config = dict(
    train_examples=26041,
    tokenizer='char',
    depths=[1, 1, 2, 1],
    widths=[96, 144, 208, 320],
    bidirectional=False,
    lr=0.0019,
    beta1=0.95,
    precondition_frequency=50,
    steps=500,
    epochs=1.2,
    lr_schedule='wsd',
    decay_fraction=0.4,
    warmup_steps=100,
    weight_decay=0.5,
)
Rows from block 3 of a small CTC audio transcriber, named by matrix and row number. Each number is 200 + 30 x the weight over its row's rms, rounded and kept within 0 to 999. All counts start at 0.
Before each channel's rows are labels from the 100 clips, of 14976, where the channel reaches its highest value: "loudest band" is the band of the loudest frequency at the time of the peak. Only what is clearly more common there than usual is listed. The data: short read English sentences (LibriTTS-R). In brackets: how many of the 100, against the usual share in percent.
# conv: width-5 conv (model.blocks.3.conv.weight, 208x208x5, each kernel summed), inputs 0-103

loudest band: 500 to 1000 Hz (63 vs 5.9)
conv.38,202,225,208,199,179,184,210,167,181,208,247,211,182,202,198,192,160,128,254,204,162,256,178,197,140,215,202,233,126,191,238,233,195,180,224,177,186,216,167,186,226,203,196,187,191,226,206,159,217,172,200,193,193,222,138,196,175,197,175,204,219,248,213,206,177,205,212,191,190,192,203,190,205,207,208,160,163,192,223,182,234,186,206,274,181,168,190,206,201,208,169,220,183,163,130,246,237,222,195,232,171,153,223,215

loudest band: 500 to 1000 Hz (29 vs 5.9)
conv.5,231,251,205,212,274,219,186,198,210,194,139,217,195,177,178,144,224,199,182,168,193,152,175,188,192,168,167,199,169,176,204,196,173,193,180,199,194,188,181,179,213,166,208,200,153,185,222,196,214,260,199,252,203,201,196,211,203,225,197,177,185,179,209,223,189,175,237,189,213,229,204,248,185,246,223,177,168,160,148,158,221,143,130,175,155,223,157,216,120,177,203,187,198,199,150,194,153,149,229,237,162,94,176,199

loudest band: 250 to 500 Hz (32 vs 9.7)
conv.115,188,198,153,256,176,132,153,195,230,204,137,169,210,149,246,207,230,170,148,235,204,208,171,192,230,216,234,216,186,197,239,211,172,257,228,268,206,174,220,220,192,195,173,195,228,201,194,195,216,181,258,187,172,205,261,179,180,182,210,158,268,205,213,236,148,144,201,198,232,184,193,178,165,173,173,193,155,171,209,258,221,162,230,163,175,237,186,187,242,223,247,194,242,233,173,210,190,215,184,156,209,160,219,246

loudest band: 250 to 500 Hz (40 vs 9.7)
conv.132,185,203,192,220,171,257,169,198,184,156,166,196,184,183,169,200,225,179,184,187,186,199,236,225,182,174,193,214,228,223,215,254,170,220,194,173,196,213,182,336,243,222,207,315,209,201,217,246,198,233,208,185,203,196,178,242,210,208,251,218,188,210,187,153,154,204,193,224,197,225,226,234,172,206,215,244,224,179,160,242,182,188,168,174,138,232,174,166,206,242,230,258,212,178,223,195,211,230,209,179,193,190,177,178

loudest band: 500 to 1000 Hz (38 vs 5.9); 250 to 500 Hz (34 vs 9.7)
conv.9,214,188,163,174,256,165,216,136,173,201,156,154,160,175,172,217,198,232,216,194,194,194,172,211,172,208,236,189,194,200,217,130,211,231,159,203,224,203,204,187,177,209,233,200,209,218,157,191,163,173,213,184,221,200,259,207,241,185,216,211,181,138,182,213,254,207,169,169,183,191,190,232,162,172,240,189,173,169,261,205,199,154,195,149,230,152,185,213,186,231,194,209,181,176,229,171,190,141,210,251,207,257,163,203

loudest band: 500 to 1000 Hz (39 vs 5.9); 250 to 500 Hz (39 vs 9.7)
conv.102,175,220,177,141,207,173,189,193,197,194,230,240,235,222,250,140,213,204,208,240,247,136,185,188,203,213,186,189,189,168,192,167,128,241,213,197,195,157,201,172,182,186,202,257,201,271,233,204,182,202,192,211,202,198,191,223,209,214,159,211,226,218,232,202,218,220,168,187,158,222,162,256,181,151,154,255,209,204,155,191,215,125,211,177,189,162,158,198,210,193,169,153,168,243,185,207,194,204,201,153,180,167,135,162

loudest band: 2000 to 4000 Hz (31 vs 2)
conv.203,236,228,242,181,212,221,230,220,227,216,178,200,160,190,201,188,206,179,211,239,198,151,176,215,179,245,223,237,166,183,168,196,194,197,196,197,183,216,171,215,145,200,130,207,176,176,188,179,184,171,211,187,182,226,233,210,154,204,219,152,239,199,181,207,204,192,198,203,156,221,196,146,193,169,130,212,198,158,119,176,156,208,176,189,186,213,237,179,190,209,240,163,189,233,222,131,219,183,249,195,215,192,239,198

loudest band: 2000 to 4000 Hz (37 vs 2)
conv.186,183,171,234,243,215,235,170,178,201,217,227,187,180,208,191,163,236,159,208,179,205,197,189,202,178,203,201,209,261,262,215,243,150,213,211,166,242,228,230,156,162,176,139,194,215,172,173,196,178,202,261,210,133,161,255,178,149,189,187,217,217,185,196,209,131,209,233,191,192,239,251,199,173,175,207,247,208,140,236,166,151,182,230,203,196,218,191,216,224,269,224,183,178,167,184,166,186,174,169,205,234,222,241,161

loudest band: 1000 to 2000 Hz (41 vs 1.8)
conv.180,212,201,233,151,212,171,204,181,141,197,205,231,189,213,162,150,218,183,189,216,206,103,134,220,208,201,258,196,182,224,134,202,177,202,242,166,224,171,231,172,177,182,204,250,158,224,204,211,219,190,220,209,174,173,254,201,170,156,212,222,152,206,182,224,185,189,217,194,190,248,196,201,238,150,211,248,204,173,168,165,230,222,199,210,242,141,238,171,278,132,209,152,167,205,162,172,245,218,221,242,173,217,176,132

loudest band: 250 to 500 Hz (34 vs 9.7); 500 to 1000 Hz (27 vs 5.9)
conv.70,159,195,233,237,167,205,182,148,209,229,243,176,202,183,252,239,259,194,236,195,233,209,188,231,160,193,182,165,199,230,193,201,106,213,136,188,210,193,168,249,207,160,209,228,188,234,238,206,156,220,194,166,176,182,159,189,174,199,123,211,214,166,258,236,267,201,186,207,158,212,206,224,191,174,161,196,195,184,203,162,209,152,134,224,171,262,203,131,176,188,185,200,187,228,153,214,226,253,153,205,184,211,166,132

loudest band: 2000 to 4000 Hz (36 vs 2)
conv.54,203,176,204,213,206,162,175,199,218,183,174,214,168,216,245,222,186,168,186,233,172,241,156,207,256,224,215,202,256,223,199,214,229,175,199,151,199,240,234,187,228,224,207,179,183,162,215,194,200,218,177,202,183,187,188,192,201,193,210,201,214,182,121,193,202,235,228,161,176,231,185,199,180,294,211,177,174,207,279,168,159,243,163,215,246,159,183,198,200,282,240,215,196,193,277,226,198,265,163,223,223,228,178,212

loudest band: 1000 to 2000 Hz (43 vs 1.8)
conv.176,214,218,226,136,181,195,204,210,215,194,215,220,274,189,217,187,249,193,170,228,248,166,248,230,235,213,254,169,174,227,177,185,242,185,161,158,221,171,166,178,175,174,184,213,192,189,227,209,173,143,214,192,204,180,225,206,228,181,213,177,246,197,176,165,179,237,226,147,265,190,172,203,178,180,214,263,222,206,147,163,235,221,170,210,145,225,240,226,163,170,205,146,181,222,221,161,156,202,224,190,177,205,173,175

loudest band: 250 to 500 Hz (43 vs 9.7)
conv.109,168,203,221,250,195,211,249,190,209,243,210,206,235,241,245,237,243,259,176,205,224,244,208,192,187,155,231,230,212,228,290,223,239,250,243,222,206,257,221,159,209,255,201,205,219,193,181,183,252,151,219,156,205,228,184,156,209,203,236,180,267,209,202,243,197,200,175,197,250,180,271,190,205,208,191,189,170,203,219,220,218,152,206,185,212,283,201,167,189,183,223,214,255,222,217,211,199,199,215,220,152,190,165,264

loudest band: 250 to 500 Hz (41 vs 9.7); 500 to 1000 Hz (25 vs 5.9)
conv.25,173,200,210,211,255,171,205,197,183,242,231,223,192,168,257,252,191,229,194,210,187,207,176,194,146,196,174,221,134,180,218,218,122,221,220,221,221,202,211,185,181,198,228,180,206,272,177,197,194,169,179,249,205,213,187,218,253,228,202,155,232,226,237,187,219,207,183,193,178,235,184,215,196,143,236,132,183,182,200,238,198,211,179,202,146,217,162,152,204,156,173,157,199,250,217,179,168,165,245,216,205,90,194,228

loudest band: 2000 to 4000 Hz (25 vs 2)
conv.27,157,180,149,179,200,203,217,164,162,168,159,209,194,187,218,164,173,197,213,174,217,196,191,216,163,166,197,193,241,247,170,199,217,210,229,220,229,215,193,227,210,201,249,184,192,175,238,211,204,163,165,237,205,185,263,204,195,199,171,186,199,232,112,220,175,172,219,209,230,215,233,227,241,204,200,215,173,187,249,198,260,223,179,141,187,220,263,152,173,253,251,218,170,210,189,228,217,195,234,222,209,259,236,204

loudest band: 4000 to 8000 Hz (42 vs 4.2); 2000 to 4000 Hz (25 vs 2)
conv.42,222,200,191,225,188,230,250,215,198,158,227,191,163,201,183,199,171,204,181,213,208,154,264,168,188,209,191,195,194,155,185,220,199,212,191,128,205,237,258,201,247,173,219,230,197,142,188,218,197,165,170,215,195,230,209,214,187,156,235,204,192,231,167,211,214,218,213,228,198,231,194,239,221,244,271,173,189,267,176,188,212,210,227,227,184,139,184,215,205,213,262,245,215,227,207,255,213,237,250,197,182,173,228,223

loudest band: 250 to 500 Hz (31 vs 9.7)
conv.128,199,226,245,204,202,171,189,179,190,188,206,177,226,170,149,172,214,185,140,219,243,197,177,183,197,181,194,160,224,157,190,181,207,136,176,207,174,185,173,174,139,221,150,163,167,231,206,184,188,240,202,200,187,192,260,226,202,187,222,164,226,206,183,258,230,183,231,157,183,134,181,132,220,180,161,201,197,157,242,178,236,210,185,176,213,200,231,161,222,196,221,175,136,223,221,150,206,172,182,189,225,211,183,185

loudest band: 4000 to 8000 Hz (56 vs 4.2)
conv.200,213,208,272,228,180,177,218,175,199,208,182,182,226,210,206,201,217,229,211,260,203,141,154,162,167,202,152,201,211,203,161,195,177,181,225,196,182,238,208,177,209,180,235,229,155,244,188,168,229,160,192,186,224,173,242,247,179,230,193,255,242,214,225,202,175,154,180,188,191,205,179,209,309,185,182,225,228,210,175,160,216,220,186,194,141,201,238,170,208,180,186,164,187,290,163,189,250,274,176,202,217,166,164,216

loudest band: 4000 to 8000 Hz (46 vs 4.2); 2000 to 4000 Hz (34 vs 2)
conv.185,213,181,213,162,209,194,213,141,236,231,148,184,202,194,222,211,229,200,181,194,202,164,164,191,224,215,191,245,239,215,180,208,173,188,235,215,255,217,214,236,228,224,183,222,248,196,177,176,201,278,136,196,179,237,235,188,176,205,230,259,216,213,185,252,162,136,241,203,205,203,225,154,153,102,176,220,209,206,264,170,210,233,211,184,168,196,195,187,243,228,256,225,217,229,174,167,190,198,189,167,237,201,201,184

loudest band: 2000 to 4000 Hz (34 vs 2); 4000 to 8000 Hz (31 vs 4.2)
conv.187,203,252,219,172,187,206,173,261,185,172,218,205,183,234,181,181,250,160,178,171,220,199,179,248,249,243,207,184,199,200,188,211,211,196,198,220,214,226,192,146,187,151,263,166,181,232,231,188,245,251,239,194,189,200,172,154,235,165,205,201,185,207,203,131,214,219,234,190,181,191,175,200,241,163,274,233,200,175,161,163,199,225,243,207,172,157,185,197,219,275,178,190,212,178,232,203,230,187,235,261,238,177,214,216

loudest band: 500 to 1000 Hz (45 vs 5.9); 250 to 500 Hz (32 vs 9.7)
conv.96,182,203,212,206,232,223,213,196,235,175,214,231,209,215,200,184,247,217,209,174,183,170,228,202,156,248,189,168,203,228,194,186,175,232,206,180,188,154,186,225,205,201,242,268,178,259,232,227,168,210,192,182,197,245,188,200,207,212,225,203,233,189,137,215,187,219,214,181,179,189,167,224,195,179,217,283,206,196,199,217,186,164,193,187,177,158,183,241,254,196,190,204,158,188,165,130,198,201,219,217,157,176,176,188

loudest band: 2000 to 4000 Hz (32 vs 2)
conv.148,219,160,273,131,177,159,173,244,191,156,202,232,229,168,214,201,234,147,222,183,183,267,192,190,181,196,139,186,225,205,229,193,218,171,173,197,197,201,212,223,165,164,180,174,174,157,199,221,184,221,246,162,212,169,212,245,235,198,220,201,186,183,228,216,208,231,212,163,190,232,207,222,169,198,168,195,204,206,167,184,160,192,191,241,154,230,162,225,181,209,226,148,266,163,228,224,193,252,176,186,204,243,153,174

loudest band: 2000 to 4000 Hz (35 vs 2)
conv.71,199,161,148,182,213,190,205,188,188,186,181,190,196,164,230,193,185,196,172,202,190,244,212,236,183,193,207,209,192,208,215,215,250,210,217,223,195,198,292,180,250,226,205,195,264,161,238,176,227,212,189,254,227,270,171,221,174,252,216,243,227,236,149,270,244,184,198,221,247,214,217,157,179,235,177,207,239,265,232,209,211,155,194,198,178,231,142,199,207,287,177,209,171,210,176,213,175,226,202,220,230,235,221,203

loudest band: 500 to 1000 Hz (41 vs 5.9); 1000 to 2000 Hz (31 vs 1.8)
conv.197,203,148,251,172,178,186,199,204,180,177,190,201,173,183,158,189,206,161,217,204,228,197,189,230,200,175,220,160,217,189,170,183,181,117,216,195,196,240,193,154,139,174,189,140,196,213,246,157,229,255,208,221,165,222,175,205,208,202,206,228,202,163,265,156,231,187,212,206,241,212,219,170,219,192,225,182,187,194,163,182,198,241,176,200,217,260,230,225,167,230,186,178,183,274,152,201,208,249,197,185,228,165,235,179

loudest band: 250 to 500 Hz (51 vs 9.7)
conv.30,237,211,256,206,174,208,231,192,182,218,169,218,191,281,229,196,168,217,153,202,192,230,214,177,204,198,221,182,198,194,209,204,231,166,241,194,205,233,232,166,203,206,190,172,185,238,203,192,202,182,193,173,186,205,190,212,252,227,243,164,208,162,221,196,199,222,200,206,198,220,187,234,249,152,195,164,181,164,163,148,147,221,216,147,157,187,130,211,185,167,183,159,219,265,171,192,205,168,195,232,211,178,232,218

loudest band: 250 to 500 Hz (25 vs 9.7)
conv.69,213,203,260,249,195,215,238,213,216,275,207,229,211,210,240,199,235,167,203,218,173,181,147,148,189,216,201,176,181,183,185,162,191,267,160,235,163,186,175,198,234,162,197,217,210,235,162,127,213,146,188,180,234,188,233,209,250,205,164,188,198,211,200,246,195,204,162,183,183,116,190,193,184,179,196,188,133,178,188,247,241,191,188,181,197,181,185,237,202,221,199,170,202,198,202,182,180,144,209,136,193,158,167,211

loudest band: 2000 to 4000 Hz (38 vs 2); 4000 to 8000 Hz (27 vs 4.2)
conv.173,275,222,218,198,192,220,213,230,234,189,220,174,208,237,175,210,231,181,174,162,214,199,211,244,170,197,212,179,244,216,206,200,220,207,217,231,229,224,188,241,178,208,185,186,231,178,173,180,214,256,196,156,227,229,235,174,178,210,191,124,178,239,178,220,186,156,197,199,159,180,205,155,182,217,216,175,222,161,227,177,181,197,183,171,215,204,256,170,203,249,267,241,241,200,241,167,258,198,228,200,218,294,251,161

loudest band: 2000 to 4000 Hz (41 vs 2)
conv.73,181,240,189,218,204,217,196,191,166,195,217,174,180,214,188,126,142,169,208,234,175,160,175,171,307,246,139,171,182,205,187,159,169,190,198,183,199,155,219,191,222,170,193,268,236,181,167,188,156,239,180,183,134,170,181,209,183,182,176,212,227,191,189,202,190,192,207,194,219,230,173,203,207,149,200,240,230,226,194,235,183,165,202,214,194,206,296,248,185,167,234,237,199,144,229,161,167,215,207,214,157,192,180,128

loudest band: 2000 to 4000 Hz (43 vs 2)
conv.10,236,194,260,177,190,176,190,228,204,200,141,163,235,160,231,196,232,141,216,214,205,218,223,182,191,231,199,168,184,181,190,224,154,230,207,204,166,161,205,169,196,169,215,201,224,199,151,184,227,234,200,179,172,209,209,253,232,186,206,253,191,213,208,197,212,158,178,221,224,214,194,196,233,165,196,276,192,200,155,132,181,198,184,199,141,158,208,190,256,246,186,166,164,226,116,211,206,221,213,267,203,192,242,175

loudest band: 1000 to 2000 Hz (33 vs 1.8)
conv.136,215,189,192,161,250,197,210,157,230,190,199,218,107,242,195,186,173,193,229,185,169,213,158,227,208,229,227,210,202,205,159,216,186,229,162,162,221,192,189,185,224,184,196,210,196,244,250,191,219,209,234,256,166,163,194,229,166,221,190,259,207,188,180,195,204,250,258,187,203,246,227,226,205,184,253,189,201,228,221,179,222,219,206,220,184,111,194,183,194,219,218,213,171,186,206,207,231,176,233,242,188,212,259,214

loudest band: 4000 to 8000 Hz (64 vs 4.2); 2000 to 4000 Hz (35 vs 2)
conv.37,189,177,163,196,144,209,232,220,225,263,231,246,231,232,178,179,212,229,188,193,215,186,244,214,218,191,187,155,211,176,195,227,170,211,192,173,267,241,180,132,231,214,182,233,199,188,238,240,180,241,233,189,270,273,202,170,197,195,201,201,194,210,161,196,208,186,174,217,189,220,159,240,192,179,217,165,210,229,242,162,183,223,138,266,188,221,247,154,211,227,217,203,179,185,200,231,211,221,235,179,184,224,218,236

loudest band: 2000 to 4000 Hz (32 vs 2)
conv.76,131,163,223,144,230,204,180,201,218,195,190,183,208,177,210,156,144,239,197,168,219,163,257,183,213,141,210,207,218,148,145,215,202,184,160,176,220,193,258,203,225,198,172,223,171,160,190,206,187,211,171,204,221,217,221,209,216,229,255,252,223,143,179,218,173,213,295,217,181,189,228,238,191,223,198,232,161,264,187,243,204,204,171,221,209,163,234,253,197,230,248,252,170,215,217,176,225,236,240,230,184,207,228,207

loudest band: 2000 to 4000 Hz (28 vs 2)
conv.155,224,192,185,197,182,204,222,184,193,210,203,243,154,168,208,248,202,186,159,242,174,185,229,220,195,205,222,197,207,202,172,194,176,222,235,241,204,175,214,195,222,193,218,170,212,152,218,244,207,204,188,143,185,276,243,181,208,212,220,203,165,173,234,207,174,229,199,209,142,205,192,221,147,179,188,199,171,132,204,197,186,150,190,189,206,174,189,225,184,225,203,141,213,175,211,180,248,197,163,251,165,187,199,224

loudest band: 250 to 500 Hz (26 vs 9.7)
conv.164,211,194,118,192,170,215,240,213,202,239,239,201,179,201,177,183,179,210,263,209,170,152,203,183,151,256,183,221,254,206,206,244,245,214,164,162,189,123,187,209,178,273,210,232,207,159,158,166,213,197,234,214,190,241,228,280,234,187,222,183,190,153,166,213,190,187,194,225,208,236,231,188,219,208,170,171,183,174,190,194,181,197,202,168,186,204,214,219,234,214,202,191,164,188,189,203,236,218,174,168,202,202,218,225

loudest band: 4000 to 8000 Hz (35 vs 4.2)
conv.202,223,183,264,210,157,194,185,245,196,225,237,242,214,228,193,236,186,203,162,223,242,196,221,197,213,200,206,214,186,219,249,202,241,190,249,256,260,255,170,146,171,260,210,134,169,178,222,217,239,142,201,180,225,172,206,213,186,157,195,149,205,234,221,165,187,180,166,180,181,174,192,197,210,176,182,203,214,206,206,152,211,196,222,228,213,194,208,207,164,184,220,195,222,229,192,171,201,212,220,202,213,196,209,235

loudest band: 500 to 1000 Hz (36 vs 5.9)
conv.22,190,211,230,188,210,171,154,177,172,176,206,156,242,188,212,201,246,209,167,243,139,164,224,220,204,183,192,160,143,184,139,212,156,214,206,210,205,244,242,121,234,151,132,214,205,186,209,178,167,199,155,208,213,204,231,171,126,203,159,214,201,211,209,215,192,226,219,240,206,229,217,232,191,195,214,242,229,165,231,185,166,179,186,176,210,166,173,189,266,194,243,231,211,187,233,148,182,212,168,233,220,209,146,209

loudest band: 2000 to 4000 Hz (57 vs 2)
conv.167,152,205,232,227,175,216,179,223,183,173,194,255,169,255,165,153,201,165,225,201,144,180,178,210,231,201,177,156,174,155,138,181,177,169,251,187,197,154,179,192,210,181,145,157,187,197,215,197,182,184,154,199,227,177,178,200,251,215,200,231,217,142,219,163,230,220,255,135,197,151,181,231,221,246,207,195,185,201,155,194,227,276,182,164,225,160,225,224,160,196,217,165,229,181,191,192,230,229,211,215,234,158,195,167

loudest band: 500 to 1000 Hz (35 vs 5.9); 250 to 500 Hz (27 vs 9.7)
conv.112,216,260,215,202,183,203,229,170,199,218,134,219,138,191,173,207,204,194,204,182,259,213,202,222,226,201,222,210,249,180,180,198,163,187,239,176,256,238,145,173,194,189,209,175,204,220,175,213,218,195,221,220,175,181,250,202,200,175,162,230,182,215,171,200,199,151,202,155,224,193,217,219,181,181,254,185,161,184,171,182,182,189,197,139,151,221,285,178,188,184,250,204,226,215,200,189,225,157,289,180,195,160,186,183

loudest band: 4000 to 8000 Hz (50 vs 4.2); 2000 to 4000 Hz (44 vs 2)
conv.179,198,196,222,228,200,236,141,207,200,234,202,193,214,182,217,195,188,235,164,236,215,171,278,196,181,180,207,184,168,145,215,258,162,238,203,191,204,191,199,213,209,155,236,237,192,215,200,195,192,197,175,218,223,204,254,202,190,169,149,198,211,209,153,181,188,142,234,147,254,226,170,262,193,164,165,237,194,204,179,219,196,181,200,185,183,192,237,186,227,234,239,213,178,222,217,191,216,213,184,168,199,169,194,208

loudest band: 2000 to 4000 Hz (36 vs 2); 4000 to 8000 Hz (36 vs 4.2)
conv.120,155,208,143,194,199,229,189,156,180,212,175,165,211,189,237,172,180,227,229,212,165,163,241,205,202,183,205,157,199,160,167,199,168,223,182,184,211,165,182,188,181,212,170,195,157,201,207,206,180,219,211,277,212,195,200,245,147,200,234,230,160,222,194,179,197,221,233,172,180,275,213,267,151,254,192,245,139,203,200,173,146,192,215,185,183,169,287,196,260,290,258,248,204,219,227,223,234,235,216,208,184,214,189,214

loudest band: 500 to 1000 Hz (30 vs 5.9); 250 to 500 Hz (25 vs 9.7)
conv.14,211,196,183,178,160,164,168,188,193,185,204,224,227,224,167,144,165,198,248,210,141,143,187,201,189,191,164,199,239,228,217,150,170,147,170,201,168,208,178,232,121,206,155,234,135,258,241,192,224,237,219,179,247,184,187,217,213,152,196,144,218,213,175,125,210,204,185,222,198,180,234,226,197,145,204,187,222,197,178,223,149,166,181,223,199,217,189,180,195,224,190,193,257,211,207,156,217,204,181,206,257,185,212,215

loudest band: 250 to 500 Hz (56 vs 9.7)
conv.130,229,232,281,249,260,204,234,177,192,174,139,180,167,165,246,195,167,212,167,178,205,241,205,194,186,209,241,220,195,234,193,196,256,170,204,183,171,189,215,211,209,203,188,198,258,233,234,207,247,211,197,210,191,200,189,205,251,236,157,210,163,210,171,267,148,205,206,220,216,194,186,234,181,207,210,203,193,182,239,164,190,239,260,185,257,153,210,217,150,269,212,224,211,194,220,196,231,125,194,242,224,257,212,259

loudest band: 2000 to 4000 Hz (30 vs 2)
conv.74,192,165,157,163,178,212,177,245,194,191,179,208,215,191,188,221,140,219,113,251,176,166,239,159,191,207,203,200,203,207,183,215,229,257,169,262,179,167,210,144,183,199,182,164,178,176,136,234,216,169,220,206,161,194,194,202,180,190,167,185,201,250,211,154,206,233,200,221,232,174,217,168,181,198,230,212,241,232,174,201,209,199,204,220,182,217,190,182,207,244,188,221,210,182,169,203,201,160,184,198,174,176,261,173

loudest band: 250 to 500 Hz (49 vs 9.7)
conv.24,227,236,242,234,262,208,220,231,184,218,225,194,213,241,235,198,205,193,177,196,190,184,179,191,168,216,184,171,210,217,197,135,177,234,221,197,158,208,215,139,262,225,253,261,193,291,220,250,190,208,170,210,197,190,249,196,220,214,195,232,238,214,222,202,163,218,159,211,204,168,167,225,182,164,237,140,217,191,246,228,190,177,171,183,127,151,216,215,192,179,169,199,152,160,193,169,162,189,197,235,191,162,177,228