Rows from block 4 of a small CTC audio transcriber, named by matrix and row number. Each number is 200 + 20 x the weight over its row's rms, rounded and kept within 0 to 999. All counts start at 0.
After each channel's rows are labels from the 100 clips, of 14976, where the channel reaches its highest value: "responds to" is what is common among them; "loudest" is the band of the loudest frequency at the time of the peak. Only what is clearly more common there than usual is listed. The data: short read English sentences (LibriTTS-R).
# conv: width-5 conv (model.blocks.4.conv.weight, 320x208x5, each kernel summed), inputs 104-207

conv.89,205,177,187,220,216,193,172,216,183,196,230,228,212,192,191,189,204,186,217,191,182,196,221,231,214,215,152,205,174,242,170,196,171,191,195,173,166,198,218,175,223,162,186,207,219,229,199,221,193,232,228,195,176,178,217,273,236,208,194,183,230,209,184,207,217,200,214,194,218,212,200,194,207,226,220,172,193,214,217,184,197,178,148,196,217,196,189,195,193,187,165,194,194,179,169,178,207,213,180,222,194,214,175,203
responds to: text has "what"
loudest: 250 to 500 Hz

conv.78,195,202,213,219,207,225,208,212,191,191,215,211,189,229,184,190,186,176,200,212,188,190,222,237,233,206,225,167,145,229,213,180,180,166,203,181,177,175,190,162,174,199,218,258,214,196,219,227,231,207,186,197,209,182,206,180,219,197,210,212,199,171,190,214,234,206,187,187,232,188,218,196,211,218,204,179,190,191,257,179,190,184,211,233,215,206,194,179,185,177,206,218,217,214,227,196,193,168,216,221,162,202,223,207
responds to: the word "what"
loudest: 250 to 500 Hz; 500 to 1000 Hz

conv.225,227,220,174,199,201,200,222,215,237,161,207,201,213,220,180,213,207,202,206,225,213,166,181,217,211,177,220,169,173,197,206,194,224,204,178,178,168,212,185,200,176,178,198,218,206,216,195,210,178,182,207,189,203,209,238,175,137,202,194,234,194,203,216,207,165,192,200,181,202,215,205,151,197,240,167,204,202,190,209,217,178,184,195,238,205,202,203,200,234,215,195,191,243,203,192,177,188,206,215,179,196,194,213,225
responds to: the word "to"
loudest: 250 to 500 Hz

conv.242,167,178,205,168,210,182,184,185,198,192,184,192,228,222,179,211,203,171,204,170,168,195,214,203,205,220,212,206,173,204,218,188,210,230,191,185,175,237,164,191,178,213,176,227,196,208,182,166,162,171,171,199,187,204,201,200,175,224,191,181,228,197,179,224,162,194,224,183,196,215,186,223,180,191,194,199,184,208,192,173,187,173,188,217,192,203,168,168,187,184,207,190,181,232,192,197,181,187,197,206,164,221,199,215
responds to: the word "i"
loudest: 500 to 1000 Hz

conv.252,214,185,245,200,223,263,192,191,195,203,192,213,187,201,205,189,179,253,194,219,212,244,193,217,191,183,194,225,238,199,202,188,139,192,196,194,206,249,201,193,233,220,216,180,201,196,227,206,209,201,210,241,201,202,185,214,185,197,186,186,210,202,179,180,227,209,198,205,234,172,209,206,172,232,220,202,194,208,214,197,237,202,201,184,204,201,196,203,200,196,204,192,216,209,209,199,206,202,193,226,174,202,177,199
responds to: the word "be"
loudest: 250 to 500 Hz

conv.91,213,191,151,223,190,228,214,189,207,217,197,211,226,212,193,223,201,201,198,183,203,195,194,245,187,222,197,187,179,226,219,168,161,202,207,185,188,211,203,183,185,168,182,213,202,230,193,187,203,193,198,196,179,167,230,237,221,184,200,191,219,216,184,173,205,171,181,205,236,202,185,183,206,211,195,185,195,206,209,189,191,159,196,183,198,208,166,219,183,163,189,202,205,208,203,191,206,185,195,210,159,183,185,221
responds to: the word "was"
loudest: 250 to 500 Hz; 500 to 1000 Hz

conv.150,219,177,197,215,202,208,218,198,203,204,186,191,188,219,199,203,226,199,207,232,191,190,165,149,203,192,233,203,200,190,221,176,203,199,185,238,206,203,185,192,211,203,240,222,194,205,184,270,216,203,164,184,194,229,211,187,195,177,193,188,198,185,198,170,182,193,221,228,185,197,191,210,202,221,187,201,180,205,157,218,202,205,223,221,192,204,205,228,239,200,198,189,202,174,199,204,222,204,152,192,244,227,192,206
responds to: the word "you"
loudest: 250 to 500 Hz

conv.167,177,172,210,205,197,171,215,177,207,211,209,153,170,201,214,195,251,208,192,167,181,216,193,188,210,189,212,182,169,217,183,200,185,175,189,225,202,215,210,188,181,211,235,175,195,175,190,211,214,218,204,160,224,181,253,189,218,199,177,160,148,188,189,191,204,208,192,196,219,208,194,180,179,186,199,211,170,186,205,186,221,180,240,190,195,206,200,193,168,195,210,184,199,223,200,216,217,189,213,205,202,216,182,230
responds to: the word "to"
loudest: 250 to 500 Hz

conv.232,186,218,191,194,170,200,186,175,165,215,221,193,240,174,159,210,199,219,218,197,163,179,195,193,159,196,156,185,214,214,219,241,221,199,196,223,188,204,211,195,200,174,210,204,206,169,229,216,234,175,204,206,158,174,204,203,204,187,201,207,198,246,199,213,209,166,222,169,202,173,239,206,182,189,190,178,231,231,192,196,202,213,189,237,179,209,201,217,211,200,211,178,187,243,172,179,182,202,181,211,210,220,190,181
responds to: the word "i"
loudest: 1000 to 2000 Hz; 500 to 1000 Hz

conv.129,186,203,183,199,172,234,181,166,199,209,205,182,194,199,202,196,168,194,185,199,177,198,219,233,183,159,183,220,196,208,233,215,185,177,231,160,181,186,207,188,222,195,187,208,229,199,217,206,176,191,208,215,153,175,192,208,177,192,218,236,181,234,194,162,196,196,200,208,260,207,206,223,182,155,180,213,204,177,201,230,170,182,190,194,197,277,197,202,212,197,190,201,216,180,200,156,204,177,195,189,216,179,183,209
responds to: the word "what"
loudest: 250 to 500 Hz

conv.23,211,213,274,203,190,222,176,182,244,196,239,191,217,210,182,159,189,187,214,235,233,217,212,241,205,190,201,191,219,208,211,209,184,173,212,215,206,205,202,202,183,196,205,185,214,180,233,195,185,229,192,196,222,197,194,183,238,190,211,211,185,230,234,190,223,196,175,185,219,215,228,164,216,197,210,218,193,218,202,246,206,224,162,183,239,196,162,222,224,220,200,182,192,187,191,212,206,205,195,204,181,216,199,175
responds to: the word "to"
loudest: 2000 to 4000 Hz; 4000 to 8000 Hz

conv.243,199,221,179,206,216,218,229,243,184,196,235,178,183,178,195,198,207,203,225,208,231,214,227,216,207,182,173,197,173,222,191,230,161,197,212,221,175,203,208,215,196,203,171,215,214,195,191,139,220,159,247,196,181,228,198,203,190,174,190,211,179,194,221,185,222,201,214,174,232,195,201,183,170,193,235,185,182,199,215,200,188,178,150,200,207,215,212,192,219,201,181,228,219,202,248,201,179,223,200,201,189,208,200,191
responds to: the word "was"
loudest: 250 to 500 Hz

conv.302,172,151,190,184,198,187,194,195,212,189,241,191,229,173,233,185,220,199,212,242,194,224,199,176,236,225,224,216,200,202,213,222,209,198,224,182,177,181,171,195,166,205,176,217,186,181,177,185,204,179,203,186,212,193,164,184,209,203,209,157,207,199,212,207,181,203,210,177,208,205,191,212,200,177,196,207,194,199,196,166,217,185,181,197,203,198,200,203,175,186,204,196,235,240,189,200,206,193,208,203,184,184,177,175
responds to: the word "was"
loudest: 250 to 500 Hz

conv.49,202,193,247,195,235,175,197,180,187,192,192,179,204,202,186,185,186,182,231,212,221,223,224,180,177,180,235,196,182,183,191,187,276,207,216,228,191,205,232,213,197,203,194,199,184,222,235,190,225,211,197,201,211,186,181,182,241,224,199,176,222,217,220,231,204,193,165,221,181,218,206,190,181,190,215,186,191,185,214,241,206,206,217,204,212,179,214,193,228,225,198,202,196,201,199,209,199,199,183,149,209,196,207,208
responds to: voice: female
loudest: 250 to 500 Hz

conv.124,207,216,216,228,188,203,165,170,188,206,222,220,218,232,148,202,223,166,189,205,178,175,213,233,191,181,225,204,168,180,245,164,175,196,217,207,170,201,196,166,177,170,173,211,205,197,199,171,212,213,211,213,189,164,216,205,209,184,209,236,198,195,209,212,209,197,171,198,203,214,195,184,175,216,201,194,221,205,213,172,172,162,181,212,221,231,207,185,194,168,179,223,200,162,238,199,183,184,220,200,158,190,205,176
responds to: the word "it"
loudest: 250 to 500 Hz